From a checkpoint of a small contrastive image-text model: encoder num experts 64.
Rows from expert 42 of block 5 of the image encoder, named by matrix and row number. Rows with one number belong to one neuron. Each number is 500 + 25 x the weight over the matrix's rms, rounded and kept within 0 to 999. All counts start at 0. Numbers have three digits each.
# up: expert up (encoder.blocks.5.mlp.up, 64x80x160), inputs 0-79
# down: expert down (encoder.blocks.5.mlp.down, 64x160x80, transposed), outputs 0-79
up.35:474488496479500501487521501518510490465518515526491518512482486475522503489494504492528507492455454484522466475484465457504474517481481537489441533535503484494474531519517489528522523503487475480503468458495486487504511514514501467504561515
up.36:466474468482498509494461521546446516515488529501496542537476468523548470497494519514544471499536505525474454535481478501531545539514517511484454532526521489490507484515521501524495537575488521460513494509481525470484486524477457511480474504
up.37:530472451479516507542546487479493479514435501478479492460504530503507496513493469493541535506478488491473515450511490549533487498497523491527514513500533490501490491494524497531512503495473482502548471500506427541508513491521486441467449501
up.38:497487512514560466525544520516478537515475490491513484516485487507529526458475520449485475452504497542487500521518482483541452532507507512498473514478470467534462515517507514514505511516543480540513468496420517477506458528498500439454465540
up.39:475489487517512488508477512530468502457479511484521490474535508515491502469506484495531514505472491524489481502531472501465582541542530475473498520469503520485526471483486553519500532498502485479514482468464505483458531477525533545546525572
up.40:528523541499514476483487483510480525545497523500463486482509494463455504527468477489530496529488519529450474521492497484495538486506507505474525513451486486531467501513470536467476488422516494513496465560486509524515458490452460452502531480
up.41:448491476521473503486517498451523441491494451517470528505496537487537538476515500494543491487485512536528489480490470503499482513487491508471506510460518489493480481493491482507520476529540497449494479520468464440484489523493484473486475502
up.42:486468531507483545478516525490512511484514495501502501505505497515448516489472507485502496520492489561490521472497526467502493487487551491522513496451505499494513508489512497514494517463531469524505531451491493501491468501491457493483450517
up.43:499470473516477469548479527475488511499476510531523521490513499521519480508488501503504506498512498457471491491489521523493500492515489461497515472470525483489470471507499521479490524515535521472456482500482505499501544463499495515545520490
up.44:479505494567494487486486509489540430485505517499535493533516475459510495485528511494491508506494494495465519505502517484502506503512483500486545477505518550463538507565476511549463505532450496489490536489473517508505481516500512512490440501
up.45:487510492515502487472457481476456520522550502470459450512533526498504503493513528546525505479470491462484519475531505477490507531469497501498489456483509488517503485508469517538521517505490521509463505514498535493477489523507532473544499491
up.46:521515505492502525478487484521482498502493510452495498501502483486512535492499470532504512498483547501524458487521506470509531465459481484470492467517479513553521478477480430521493492546549484480508488539485486514520510488494527484529492513
up.47:518490556482474547484493505476511537490535549512506505520516512514500490500487516437502456473509496467491505483512520490489463488498499445465478465498520492511521517486478541503485482491499491528522518451511488549534500507517500492460547523
up.48:503527493488516538513503501491495503495491490493496496491543448487487465492514492482472504448518486501527474499478507500474510465449470544495505498491467492461484455527520492530516520511513481457483490489484526501503472532533481501503499510
up.49:520484503547485474499474491523460498513507533502485565532503493510497494493500535470460538495533537504445501549484486497490459487463519513494473466482530489499453492540524514516454464557503507489492537503525486485476525500506517503528515497
up.50:467495481534489489506478501492478512544542451487465482543518570508534477452491506493494493534505486515516536525497449501484497525476488528527484482501498507506526527484508513445568462514530464487540518453517554457444489478497512471538498488
up.51:517428451527487498485470468508502521498524477515465464488502468485497500485505514470450494465519479509489487497517480461531488508531534528466520497515499475489485504494529480461458512470536518512521525478474521473526511506472504485435478520
up.52:531520489487489473483514521520436482491515491512513472438484536536443514489531512505535551464488528487515486506559517506490455518512474458464562541515458484509484465464468523500458488474476507488515474506466547532514465540524484530480518527
up.53:461514457531504519482485520523516526501467502528510504514449528509507527505529473480475509487482472502497514495505467503489527455504464449531488460514481473514440509462516520525478516521505482509504423460512507529449491499499543489511522470
up.54:482466482517489493532476484483548484510517496548499493508514509530480500495525450489506487483514498460511504503530542467456553480522476469483481476496536451526504497470546501455507487534486469478515549486505479523537525501518507513475481494
up.55:503497473484539541455470515533548526482473511482517509488450522528505462493509507520551510499490503526486486495489434461492502561505500488504557500528488526519496479555490518501482517515487533494493557498493557417458457471494517510493512511
up.56:491535494469493456531511493485510467573476518503524490494486427522508455495472467514452505492511492522497483511499507531537520521469493487516477489518548504497505471520468521494477559472486503461512490493492543514510498503486527466504461496
up.57:512521521538457466517485521477476514552503520521526537473524451474521510549468534492489504468547517485488517524467470492454529520534480497494465556505477476498529488513502465507517508461484510530467557513533456463517531481529485496505459493
up.58:509541525527498433495469494498496535514498484503485486498504468479527483500491509490502448493435514500517491526510479502522459465503462510502499560484516518513459485506534502515490503490513432521520495496516488507482497483490448497538486519
up.59:523503507510536538489489479470532551517493482518472476506513476499545484524511505479501532470516528493556541514474471555531462514483454497502509510482511507501464484509450486514483509499527537498512559517486499493506458512514455481497551479
up.60:465495522489519516536483494531461498501533485538477495468499488496513522520501481496537534520528485495505491452550529476539547488477520513462495495495491513489483492501465530535553478495490536502496508465505505479512457415498518534516530515
up.61:509511494520492482457513493519473482487497489498467506490533519476534523461496496521489496522497476508490423490515508519523479539556487489553454547513502496473552463472517483479516478485486513460459518470499498526496517488506483466448489470
up.62:470521521493466516508478524522524547515513513503523480571518517543505492496460501520519517502519450500511487518527500529526475519489495471495523524538546473500492544489549494473523478505492472474519478487503515473512531517515513480509486519
up.63:521483505487514477470507518508449533508553484506521507526525526516511489457509514513489521500494530512473505499485500514480547463457485586496502508490523476522517535498530478500478538501479525457478475486520530497527480491521510485519480516
up.64:530538501461493482501496482511494483484497478532486467541483521533470455509462526523513466529513491469500548505508508536497519522520506458540486481489460496480496508486474499445502509534505530506526517472484478487483486503491526461476518499
up.65:471522471456487472461459532511522503528486479489508532489513508501505490495494495420498482539488475516534527505472501511481476514503523513498509459460517490506522495491535480513484551511485475490504538478468488531483469503504487544449464523
up.66:532521525487408484508508480515487452510479481501470542533476532534491524511448516538453502518523499517530520487492496512533519484518523487461526527536474496546492481539474498534516481514491481540458477499518513484491494510486490505492517471
up.67:527490501526481498521540487490526529549497526521501495456489482517521447490551521521509489514511513478526533551481499519515526527539484506473454530522511493493468496505516529513486476547527486475483463515495491527470498544464528501513501466
up.68:538467441548503538518510517529484513511492507525472470540525508526500492497526498485478495476499482503485482502467523516484478522503502471515492509509484488502480521522442547502533481499458504482492503472506531453523533501435460487458481509
up.69:459472491480520535529428505464522505506497530474505502475479513483490511508451509495507476494484468506471461465488514488507467487539495552512516486543489501481479474510499490512531513506527464488491483470501522524496467528480476514480520491
up.70:500530510518533462559519526518469528470521484509482484496489486517505521493486488488512534517540492506506499475519515434503479479464471475536479492457482498464502488492534560519510464555524457487502502477504537474480507510509512460506526497
up.71:494524479469490499551514472489503494524494534516452515522521531467500532507484520544510484475490516504490441539519484433458513472478515504478479524497506505539469523501500502511500535483486467483500475532514560541460489515464480548495517541
up.72:459485495542497531485541535523529544507521504513469475505529498524509510496502517506523473503452487481492512500504507533509486479548495484476511456522466512489556495480524537461471524511508537514521520516484479523523513500500497518465512467
down.35:512481511543524517493474503534496478498458461504522500525486537523428499520535554509480478498462507529477504529511520516523457490487543509469484505530490512500495539560534538526499535512475473466505441498528515515511479483519483513485509484
down.36:537507484543488472488493529502495481508508481490524461505506529528534490556509491469523479518474535526456507540510503548500468511495519481475488503492559512479481520461461491491448494496508501479455532496509519458511482537526495495511500484
down.37:542498522495555513497516540511517487484509530478480480496481561458480540534505488524525506505494448546470522491450480534475470492507541452491494494477492471522502478498477461496461494523502473519491519482532432535554508495481526535516532475
down.38:529497489509525492522499507544466473549515482542461511518514482477506489524511536508462497499525517479484497508541519454516540492514536521427517525478503501493520499497498512501507485530514476508510481486476503485449487526511501509488523489
down.39:485467528501483462518500514486506468538542482509488512475513532471482507486494553474464511513518476510462500522483539480484530496477494467493486482502465471533498515582467482469505534453484464514485521509494519486502497500489492491544521488
down.40:528487511462473496502483493520475517495463462503500486526506497545535475478515530504485504527469504503471499491509481506489492478505491503519502492493522487526495503479506502505522491515503532473504488467486505506535487507502499458476481506
down.41:467492447535487491475492483515470546493494515493507492577553485480534515464485486536501479486491494486477528456444513509484474477518503500508546464543507487477480473498508503521454500500517508567522478532555479513463506480548542500489503474
down.42:510510481487520503511503482502541482543536511491480500485461520534509472554512532498469532535453546504490473483493492502476496485528533517498485499480518478459523512506475547467525519499484463485540486540480511478460511544483502497533544515
down.43:519499464500530487494510511493489509504478514482489467503470483515511512536445507468526524479517538490504507474508513521522485530526474491501555495514469484517541501521482499513502527469467487487503551488454468508487466515505515504517463488
down.44:528492497476495500496514542495504481490571536487551468463522483513465496548522521539502510503542482484522542474514480470518506490478524511487497511511440526519495518491547476482537485514501483467517485482492485516491517537454520483469547506
down.45:547535529551490530446531489481485527496503472482539476476484482550519494463503479479511533486489475483538517480483526491477483569517469503482569494460485487537512505439560505506555511498531477502502521512497510491526499545497471477530522491
down.46:498508506525462517507539496502531517500475545543533481567495535458509496540465486524465506502481496472485493477522461488504479510510452514455505531490459490501477515535516544521492561478491521520501500502498469455494488538537447516520496480
down.47:470509483534488503473444516486496491503457458508525499521472486507531469466495500447464551483501497496498515532520478512512480518522457503513500514527485537495493494517535478476506449511503486506499477533518488488495496501539476478484508460
down.48:512496478507555513444487531475560520489507513478469501492536476461505484520517522523460531441477503544508456492494526502478508453502528489499505489521530516502503492539512467459486470535492463489509509517532513503511510489538499573504480519
down.49:509512475497478473489524505469492465526516517553528511469469497499511565445493531454534513522511509520508481524479532510458516463460546553496498500482515495491505485507534489546518471485491487493491493514494500502496492493488481469463513479
down.50:480539509542501550502497533488487496549543462481527507496480483484503494477502539473471479457519517544466495488525516518493490470500471464493473495532547523464520466493445493518487505522511487483512446541485516479487506496484512489463506495
down.51:534496493552543487513458479522508499467507466517518468534501501456453490509467491515517488561464540513486515469477499489495477490492484521482545500531492522509510514539469495496523514511488483486504515491474494478504455513539510533472493454
down.52:507536527511475450491480520477499491495525497539501523496481511512521445516495475499515508439526470515460503471478474487482528431509496501474500504476513504495526489523527556512486507486518526497502532476520475491539519505466508470528492537
down.53:475468492533470483517480514505523506499530483513463511507499498489507524525504473546459485480503508514494502494543494533479521518489484524470507492499496509492459481471510469483466544528496488497495519487527478475468490486444471531523470503
down.54:452458515460470499455466535500487479528509527526545513490476510542507473486511499493482535518483577464482467505495552477485497483514489476484508541493477501510500505532520473498474516495488511476494536471480495521491464517466507489500533508
down.55:504496490453509526456492487494489499503494500484535456540519522517494489501464533485457474488527498569521501534512530523502516526501505480485516500449486502444504509491528518479458512501501487495458555529495519479446492491493518551491464496
down.56:469508526531475506514471491497456513489536474503471517505482525487485508473518464487515468532503498557503491514566491553503456496555514533494472481510485489497575459471503454512514480505501507521502532461511495491458486487517505501503439477
down.57:506510492491541503463530502462520529471525497485472492513499496513531488487493460496478531522495539546453504517569509486537456461521563507493483535513480506500510504508448515528503497542457470559503503513535484500471473538520500474499527501
down.58:529498481499516511527503472505510477504491519452499489475544466475538495508518496480503468503526537488561474526545514467500466508486472494468503482503483492487513477508515452494494503507525510497475472526536495539550485509464488509477535544
down.59:464537528576492512508491518509464487505510513445498461509502422513530489503525470510504472513517556550509482497492491544478504523502486518515477483469455499514548510497507522497542514487499485505496498479503503511558524495535527489525500479
down.60:530517472526471526501507498518483503473526504479498496505511497488466505511533502529476523486503489449464487478498516491516455505551507502528527477478489537509529480494475464499442466541504491520470508519520518547476519471535519503495514462
down.61:470536521539506475551476454497508499456510506516508514513537491482523492509481524490461491502438512496495518503483530503519483490485496472524527456512515488500469497477542492488505492536493508481551501480495475460504533474488497468473514474
down.62:484541516540481524496477482525489454523569563529504517501517482575481500518463511511469470526499494524543475457488511557523499537509510506533508470469464510480490535484507510515491477461520474443543522475480444536471504474484486525462489486
down.63:493518470471509489518515525488511548496498469490537511461508496487510524531501472497530490511503483501545495503477511492485513491476493512501477504535511510430517468479531481547480483479494459480495486533492477531489492509495504497498475456
down.64:497529477514516462504511491495505508477507513567488496513495467472481517529480546478477481528509564484470445487443455459519553516516515501470516483489549475455464516508522492550474481495510455538461482524517497498526526519495489490507489506
down.65:531514494514485491450510490542492543510525445520447524481521493505489529472517482501462502482462524505481494506476461475511500443485461573468431488479494518508515505484499542483488470537470513499520495469457525539476470480520491497493464533
down.66:503464517494548549459529538537524519545510496479498531488497494471520512495463491530453473520486528471494490475454536501482513533497511516506507531507487462507485541560473469498449494505546512476540475469453501553495504543489519502522473475
down.67:481533531463486474504502494484503478506514487478509507484487493489498473468470514497506498475491530491488507482523498520515503458516539486508539510523511482538536517481482515504522561518469485530527515472516473452560530441502456498481478520
down.68:484496486504497483500494531480481487482508458490529517471475536499482497504528493473467481490484502455478491491521529490501472508498496503466508472521538513524536523482561466482487444493490461488501480474474520527574527497464518502521479467
down.69:508485465507523462497518488487479561484507476547501489518518467482512492517499463514506514508516537453473509476497461528537463488507523498450488490508488528564511518470471483492459488526516514530519501492472482550512543486533489507494484470
down.70:506468526503480480551485494554523550512507479516507446558456528472479528508525519460502436550499559512503515536522496512481552509493486507508485497521488508482494491508502488491533457481487486468485498472531499524492513476463468503464515539
down.71:499512509529521538461528530469484502553468532499517478485539543476447489505463461515508533467505472530523459492545513508447498503493496511528491478523481505537518501477497524486481530539482500503458494503499460506477493510480481492512448507
down.72:534498476544500544472480485477498500498486494554496477474507485541483489519506452461551475513490490526486514478513479544507489520497478504499541529524489500469580482480476509542500488482490496487470499526462528453494529512481455481461484529