A small contrastive image-text model, trained from scratch: 14.4 epochs.
Rows from block 3 of the image encoder of a small contrastive image-text model, named by matrix and row number. Rows with one number within an expert belong to one neuron, the router's apart. Each number is 128 + 24 x the weight over its row's rms, rounded and kept within 0 to 255. All counts start at 0. After the name is the row's rms in percent of the matrix's.
After each expert's rows are labels from the 100 images, of 14848, where the router gives the expert most weight on average: "strongest on" is what is common among them; "colour at peak" is the nearest of a few named colours to the mean colour under the peak. Only what is clearly more common there than usual is listed. The data: photos of plants and fungi (iNaturalist). In brackets: how many of the 100.
# router: router (encoder.blocks.3.mlp.router.weight, 64x160, trained with AdamW), inputs 108-159
# up: expert up (encoder.blocks.3.mlp.up, 64x80x160), inputs 108-159
# down: expert down (encoder.blocks.3.mlp.down, 64x160x80, transposed), outputs 108-159

# expert 19
router.19 101 [157 115 153 143 130 142 112 124 137  85 106 122 148 156 141 139 106 117 114 152 119 141  86 117  96 118 102 148 147 166 130  98 102 148 153 117 146 124  82 126 107 142 162  94  92  90 158 127 133  96 128 103]
up.0 103 [138 105 132 153 158 112 138 111  87 174 144 165 141 169 106 146  90 136 110 126  98 110 134 150 138 148 154 161 139  96 129 180 101 105 152 154 145 144  98 156 110 117  81 142 139 127 155  99 101 130 137 136]
down.0 091 [172 133 165 147 158  86 152 138 167 177 133  84 151 167 124 104 106 119 123 100 102 100 128 157 137 118 143  96 169 144 118 116 129 130 142 126 143 168 127 133 134 118  98 115 131  99 111 103 131 100 154 110]
up.1 093 [118 123 117 116 129 133  93  82 122 168 157 116 144 147 118 110 127 136 118 121 110 122 113 150 125 139 148 133 124 134 109 126 123 142 122 115 104 121 105  97 152  62  95 160 127 159 140 134 125 126  68 144]
down.1 104 [137 159 162 112 106 123  99 133 117 108 147  96 148 115  99 132 129 107 107 135 110 139 105 157 136 136 136 100 166 121 144 168 108 124 119 113  90 137 146 137 110 182 143 134 117 141 159 125 123 128 137 142]
up.2 105 [144  94 104 148 124 129  86 141 154 122 119 154  77 127 159 155 105 134  97 180  98 109 151  99 114 135 155 162 179 136 157 131 143 113 119  96 167 136 139 169 142 159 130 165 120 119 113 130 101 161 176 108]
down.2 098 [146 111 127 103 140 144  96 141 133 115 125 113 116 142 110 119 113 111 128  74 103 129 114 104 149 143 127  96 105 127 124 150 188 140 152  91 139 120 150  47 130 151 149 133 114 132 129 134 111 112 155 153]
strongest on: order Caryophyllales (26)
colour at peak: brown (63)

# expert 47
router.47 100 [131 110 103 124 127 102 104 126 146 127 113 106 158 108 162 173 145  77 135 123 141  94 133 101 122 110 113 105  83 161 122 138  91  83  98 106 117  97 103 104 159 132 125 126 135 115 119 103  95 141 121 148]
up.0 093 [111 152 106 159 175 119 115 121 118 112 130 146 123 119 116 125 137 111 157 130 132 129 111 142 162 128 143 130 156 137 106  84 141 111 163 170  97 111 127 134 130 143 120 116  86 136 125 135 128 109 111 113]
down.0 103 [138 133 105 132 139 135 135 167 196 133 133 132  85 132 121 100  84 127 131 110 169 124 136  98 182 156 122 109 139 156 120 113  85 169 108 155 145 162 111 143 101 105 157 119 144 122 156 153 132 110 163 118]
up.1 108 [191 171 103 169 174 143  93 121 103 103  71 104 153 146 104 114 126 116 123 156 102 135 116 115 126 100 123 129 155 102 115  82 126 132 177  96 137 126 121 144 139  95 158 151 133 114 101 179 121 170 135 108]
down.1 099 [143  89 131 129 138 122 156  94  98 155 144  99 128  97 146 129 148 120  90 147 152 138  80 121 148 134 154 178 144 109 162 126 144 122 116 109 149 155 116 134  89 146 172 149 135 117 155  83 121  82 127 121]
up.2 100 [ 95 128 140 149 157 125 156 148 166  78  94  86 135 148 127 179 143 119  56  74 133 206 104 143  80 161 133 153 164 105 140 142 135 128 131 117 137 128 156 134 118 126 147  99 141 152 140 124 166  98 121 130]
down.2 093 [ 96 105 161  83 150 115 108 122 146 139  99 121 178  93 155 110 134 123 103 115 104 103 133 133 168 143 117 115 157 127  58 140 112 102 149 110  95 140 115 101 128 134 127 116 119 131 118 154 151 140 129 143]
strongest on: class Liliopsida (29)
colour at peak: black (27)

# expert 62
router.62 104 [124 117 113 115 166 166 163 126 129  90 103 126  97 119 104 121 173 103 132 156 124 144 147 172 146 127 123 141 139 136  86 125 131 186 144 123 108 128 143 148 162 134 138 104 121 159 100 140 154 151  85 124]
up.0 089 [105 121 116 153 109 130 164 130  99 102  88 153 110 109 138 144 132 124 105 116 104 125 118  83 142  83 121 135 122 129  90 146 133 110 130  70 143 125 112 122 133 121 127 153  86 127 166 128 103 126 102 102]
down.0 104 [118 122 119 114 129 121 160 116 169 130 142 120 111 110 148 139 128  92  92 166 124 162  92 163 121 127 144 157 110 141 170 155 103  91 113 155 132 129 129 132 105  76 134 143  71 113  83 102 139 106 117 105]
up.1 100 [187 135 157 173 108 124  88 106 131 116  96 162 123 147 111 127 140 140 139 188 148 132 121  83 141 110 144 148 165 138 133 130 107 155 119 140 112 139  83 118 144 129 143 171 127 140 105 109 152 136 137 135]
down.1 102 [120 115 128 142 123 127 134 125 133 115 150 127 150 100 193  98 101 135 148 108 129 109  82 158  78 127 123 141  63 123 140 121  77 129 102 146 154 135 112 172 130 158 153 155 127 146 131 107 131 158 166 128]
up.2 096 [113 159 140 140  95 155 139 124 113 131  89 146 138  90 113 110 158 124 178 190 120 126 132 135 125 118 119 112 134 144 122 151 114 106 136 134  90 108 128 126 137 120 135 126  99 130  59 179 151  76 105  95]
down.2 102 [111  84 170  76 115 122 117 124 133 152 149 142 144 122 132  97 158 124  93 122 118 128 111 140 108 143 103 128 127 141 102 133 159 159 152 103 113 160 123 106 120 156 113  84 126  97 164 152 165 145 104 131]
strongest on: order Caryophyllales (29); family: Cactaceae (28)
colour at peak: grey (85)

# expert 57
router.57 096 [144 135 112 113 152 175 162 119  82 164 116  81 121 117 133 120 109 144 144 121 138 142 159 148 182 144 105 119 119 105  76 160 162 119  94  85 141  95  89 146  92 140 120 119 119 146 136 155 137  95  96 158]
up.0 102 [182 112 143 150 142 140 118 134 145 158 212 169 109 154 135 119 126 141  90 124 132 150 117 152 128 110 116 143 110 115 106 100  98 115 143 170 104 156 149 139 104 129 135 145 169 137 152 148 131 120  99 109]
down.0 100 [112 114 110 129 100 134 137 118 140 104 123 134 140 134 152 117 116 132 142 144 122  91 115  88 159 146 151 209 173 172 113 131 108 137 123 111 153 110 151 118 118 133 103 149 164 161 134 136 101 146 109 118]
up.1 095 [105 113 144 160 150  99 150 152 159 131 139 119 143 139 139 132 119 201 152 128 144 149 159 120 121 150  81 111  81  93 127 135 104 154 159 136 135 160 138  96 162 121 103 110 146 149 142 200 144 133  98 151]
down.1 093 [ 92 142 139  98 144 140 113 137 159 116 125 121  83 146 135 134 161 162  98  89 107 172 102 155 142 184 181 124 121 112 117 122 169 135 161 123 136  94  82 117 116 126 119 122 107  73 136 139 170  95 120 128]
up.2 103 [117 149 127 127 105  80 121 146 135  97 133 120 165 169 143 191 159 130 180 122 110 105 118  95 114 133 131 119  98 136  98 109  95 144  88 113  76 121 103  96 137 130 160 131 103 112 128 126 136 121 128  93]
down.2 108 [112 143 126 129 179 128 153 149  94 155 109 121  90  84 100 118 135 103 138 121 159 159 139 144 155 146 128 126 108 145 142 118 135 110 100 133 152 150 126  92 184 110 108 162 145 125 162 132 109 149  81 145]
strongest on: order Caryophyllales (56); family: Cactaceae (56); text has "cactus" (31)
colour at peak: grey (80)

# expert 24
router.24 109 [131 128 169 116 116 111 140 168 149 136 124 124 162  63 127 123 135 139 122  93 119 146  63 106 128 121 126 154 133 115 150 122 165 114 148 151 115 109 134 138 117 145 164  97 106 140 133  99 149 126 170 124]
up.0 097 [109 184 120 161 152 151 126  99 103 122 177 114 111 129 112 131 136 150 151 106 127 147 114  93 117 130 121 133  99 174  81 144 120 150 125 135 129 126 111 146 129 140 114  91  96 113 106  93 128 148 107 168]
down.0 103 [ 92 151 117 152 128  67  87 116 130 132 155 127 117 126 130 140  97 114 148  97 209 155 131 120 104 108  84 121 131  77 105 135 148 116 135 114 156 119 109 154 148 153  97 142 120 104 187  96 133 165 142 141]
up.1 093 [179 164 136 119  98 124 138 101 159 150  72 134 142 151 148 125 126 119 147 131 125 131 130 122 132 105 125 124 159  89 125 168 144  80 105 147 183 106 146 154 164 101 121 117 186 123 104 100 132 116 153  96]
down.1 095 [130 131 156 117 144 112 147 114 155 146  96 116 154 122 138 159 150 158 102 125 136 160 106 110 106  92 110  94 134 130 123 143 106 123 132 124  82 145 124 119 145 126 155 142 156  62 100 113  74  85 102 112]
up.2 102 [133 159 113 198 139 130 156 152 154 100 126 138 149 114  97 182 141 161 112 134 128 148 139  95  99  65 143 107  87 136 144 100 124 158 124 116 165 116  99 115 153 145 107 100 144 103 118 128 131 136 140 133]
down.2 100 [106 163 122 112 110 112 109 143 175 125 130 160  75 134 133 136 103 128 166 178  93 124 118 143 139 120 119 111 120 125 139 110 125 131 132 164 117 111 134  92 131 151 133 105 131 149 119 165 140 145 118 184]
strongest on: order Ranunculales (33); family: Papaveraceae (31); text has "poppy" (31)
colour at peak: brown (66)

# expert 14
router.14 111 [106 150 146 145 137 147 124 151 124 157 150 170 126 117 148 118 105 143 152 134 134 129 161 140 129  95 149 109 171 118 123  78 116 112 111 121 143 120 141 134 140 125  98 107 136 114 163 123 153 130 172 141]
up.0 100 [150 147 157  86 123 136 147 148 111 114 138 151 146 117 146 143 143 139 119 188 102 190 133 158 144 112 113  89 144  89 125 137 134 101 132 133 114 154 124 136 145 176 166 155 122 126 139  85 112 128 156 149]
down.0 095 [141  91 108 123 160 113 133 108  81 129 109 126 131 109  89 130 135 136 135 129 129 141  96 149 164 124 178 140 160 124 194 118 115 106 145 162 112  98 126 121 103 145 140 117 122 160 178 147 126 134 113 132]
up.1 105 [138 148 113 122 110 150 138 121 139 172 139  99 113 151 130 177 155 144  98 120 124 128 142 139 145 114 131 161 106 124 164 141 125 167 167 106 102  78  69 100 120 162 106 142 131 117 139 126 113 145 135 113]
down.1 098 [104  97 152 120 121 128 134 118 102 102 126 160 144 164 108 159 116  91  91 119 122 168 102 114 164 103 126 121 160 131 145 154 127 116 137 146 111 122 139 160 192 145 109 157 117 168 126 148 160 101 162 128]
up.2 099 [109  92 163 136 118 122 154  63 110 144 119  91 126 115 166 131 131 136 122 140 122 162 110 149 112 133 147 131 106 141 125  79 167 152 153 127 131 110 110  85 159 159 117 157 149 150 132 164 135 134 165 116]
down.2 092 [ 95 125 123 140 142 143 146 122 129 135 171 146 150  71 139 159 118 126 126 165 151  67 124 139 125  91 113 126 114 164 133 111  93 131 110 162 119 167 108 111 119  98 155 144 115 114 151 107 110 145 138 148]
strongest on: order Asterales (30); family: Asteraceae (30)
colour at peak: orange (52); yellow (25)

# expert 61
router.61 100 [111 136 151  82 145 140 176 139 129  94  81 126 130 136 134 113 103 115 134 107  72 136 155 156 176 149 120 116 130 104 144 149 125 132 112  91 119 114 136 100 112 117 116 131 137  79 141 111 138 175 155 148]
up.0 114 [113 128 140 142 120 127 109 119 113 121 173 115 125 107 109 140  66 128 118 122 132 177 144 116 175 112 145 141 148 133  85 122 111 144 124 148 133 129 139 118 138 111 108 104 138 103 100 104 142 103 111 110]
down.0 096 [145  85 153  92 135 105 108 123 114 164 127 100 138 172 126 138 146  89 134 126 173 114 147 113 147 137 126 117 124 167 198 119 118 117 130 101 155  80 100 122 135 153 162 125 140 152 108 157 133 118 174 116]
up.1 104 [129 109 149 171 179 155 139 128 149 149 143 132 168 110 142 123 116 117 102 149 143 133  96 149 178 144 117 112 128 112 128 111 126 121  97 115 149 144 150 145 168 200  97 118  99 122 105  99 110 167 167 129]
down.1 102 [151 179 118 175  88 142 157 142 116 101 102 136 137 126 127 119 148 135 190  69 118  85 129 163 170 128 138 137 111 168  73  92 105 154 108 129 133 128 108 137 117 149 114 146 145 119 145  97 120 135 118 118]
up.2 106 [119  78 124  88 118 107 137 112 109 152 175 119  92 150  73 114 137 112  87  96 144 107 190 109 121 145 107 107 137 112 135 119 143 115  93 116 112 152 137 133 105 144 147 114 117 131 108 131 143 135 149 116]
down.2 098 [166 113 116 110 143  89 125 139 135 142 103 118 119 123 143 133 122 163 132 146 109 152 144 139  75 137 100 127 155 152 104 129 178 153 139  97 165 110 107 119 125 102 149 119 145 123  89  98 129 144  68  84]
strongest on: order Caryophyllales (37); family: Cactaceae (37); text has "cactus" (27)
colour at peak: pink (37)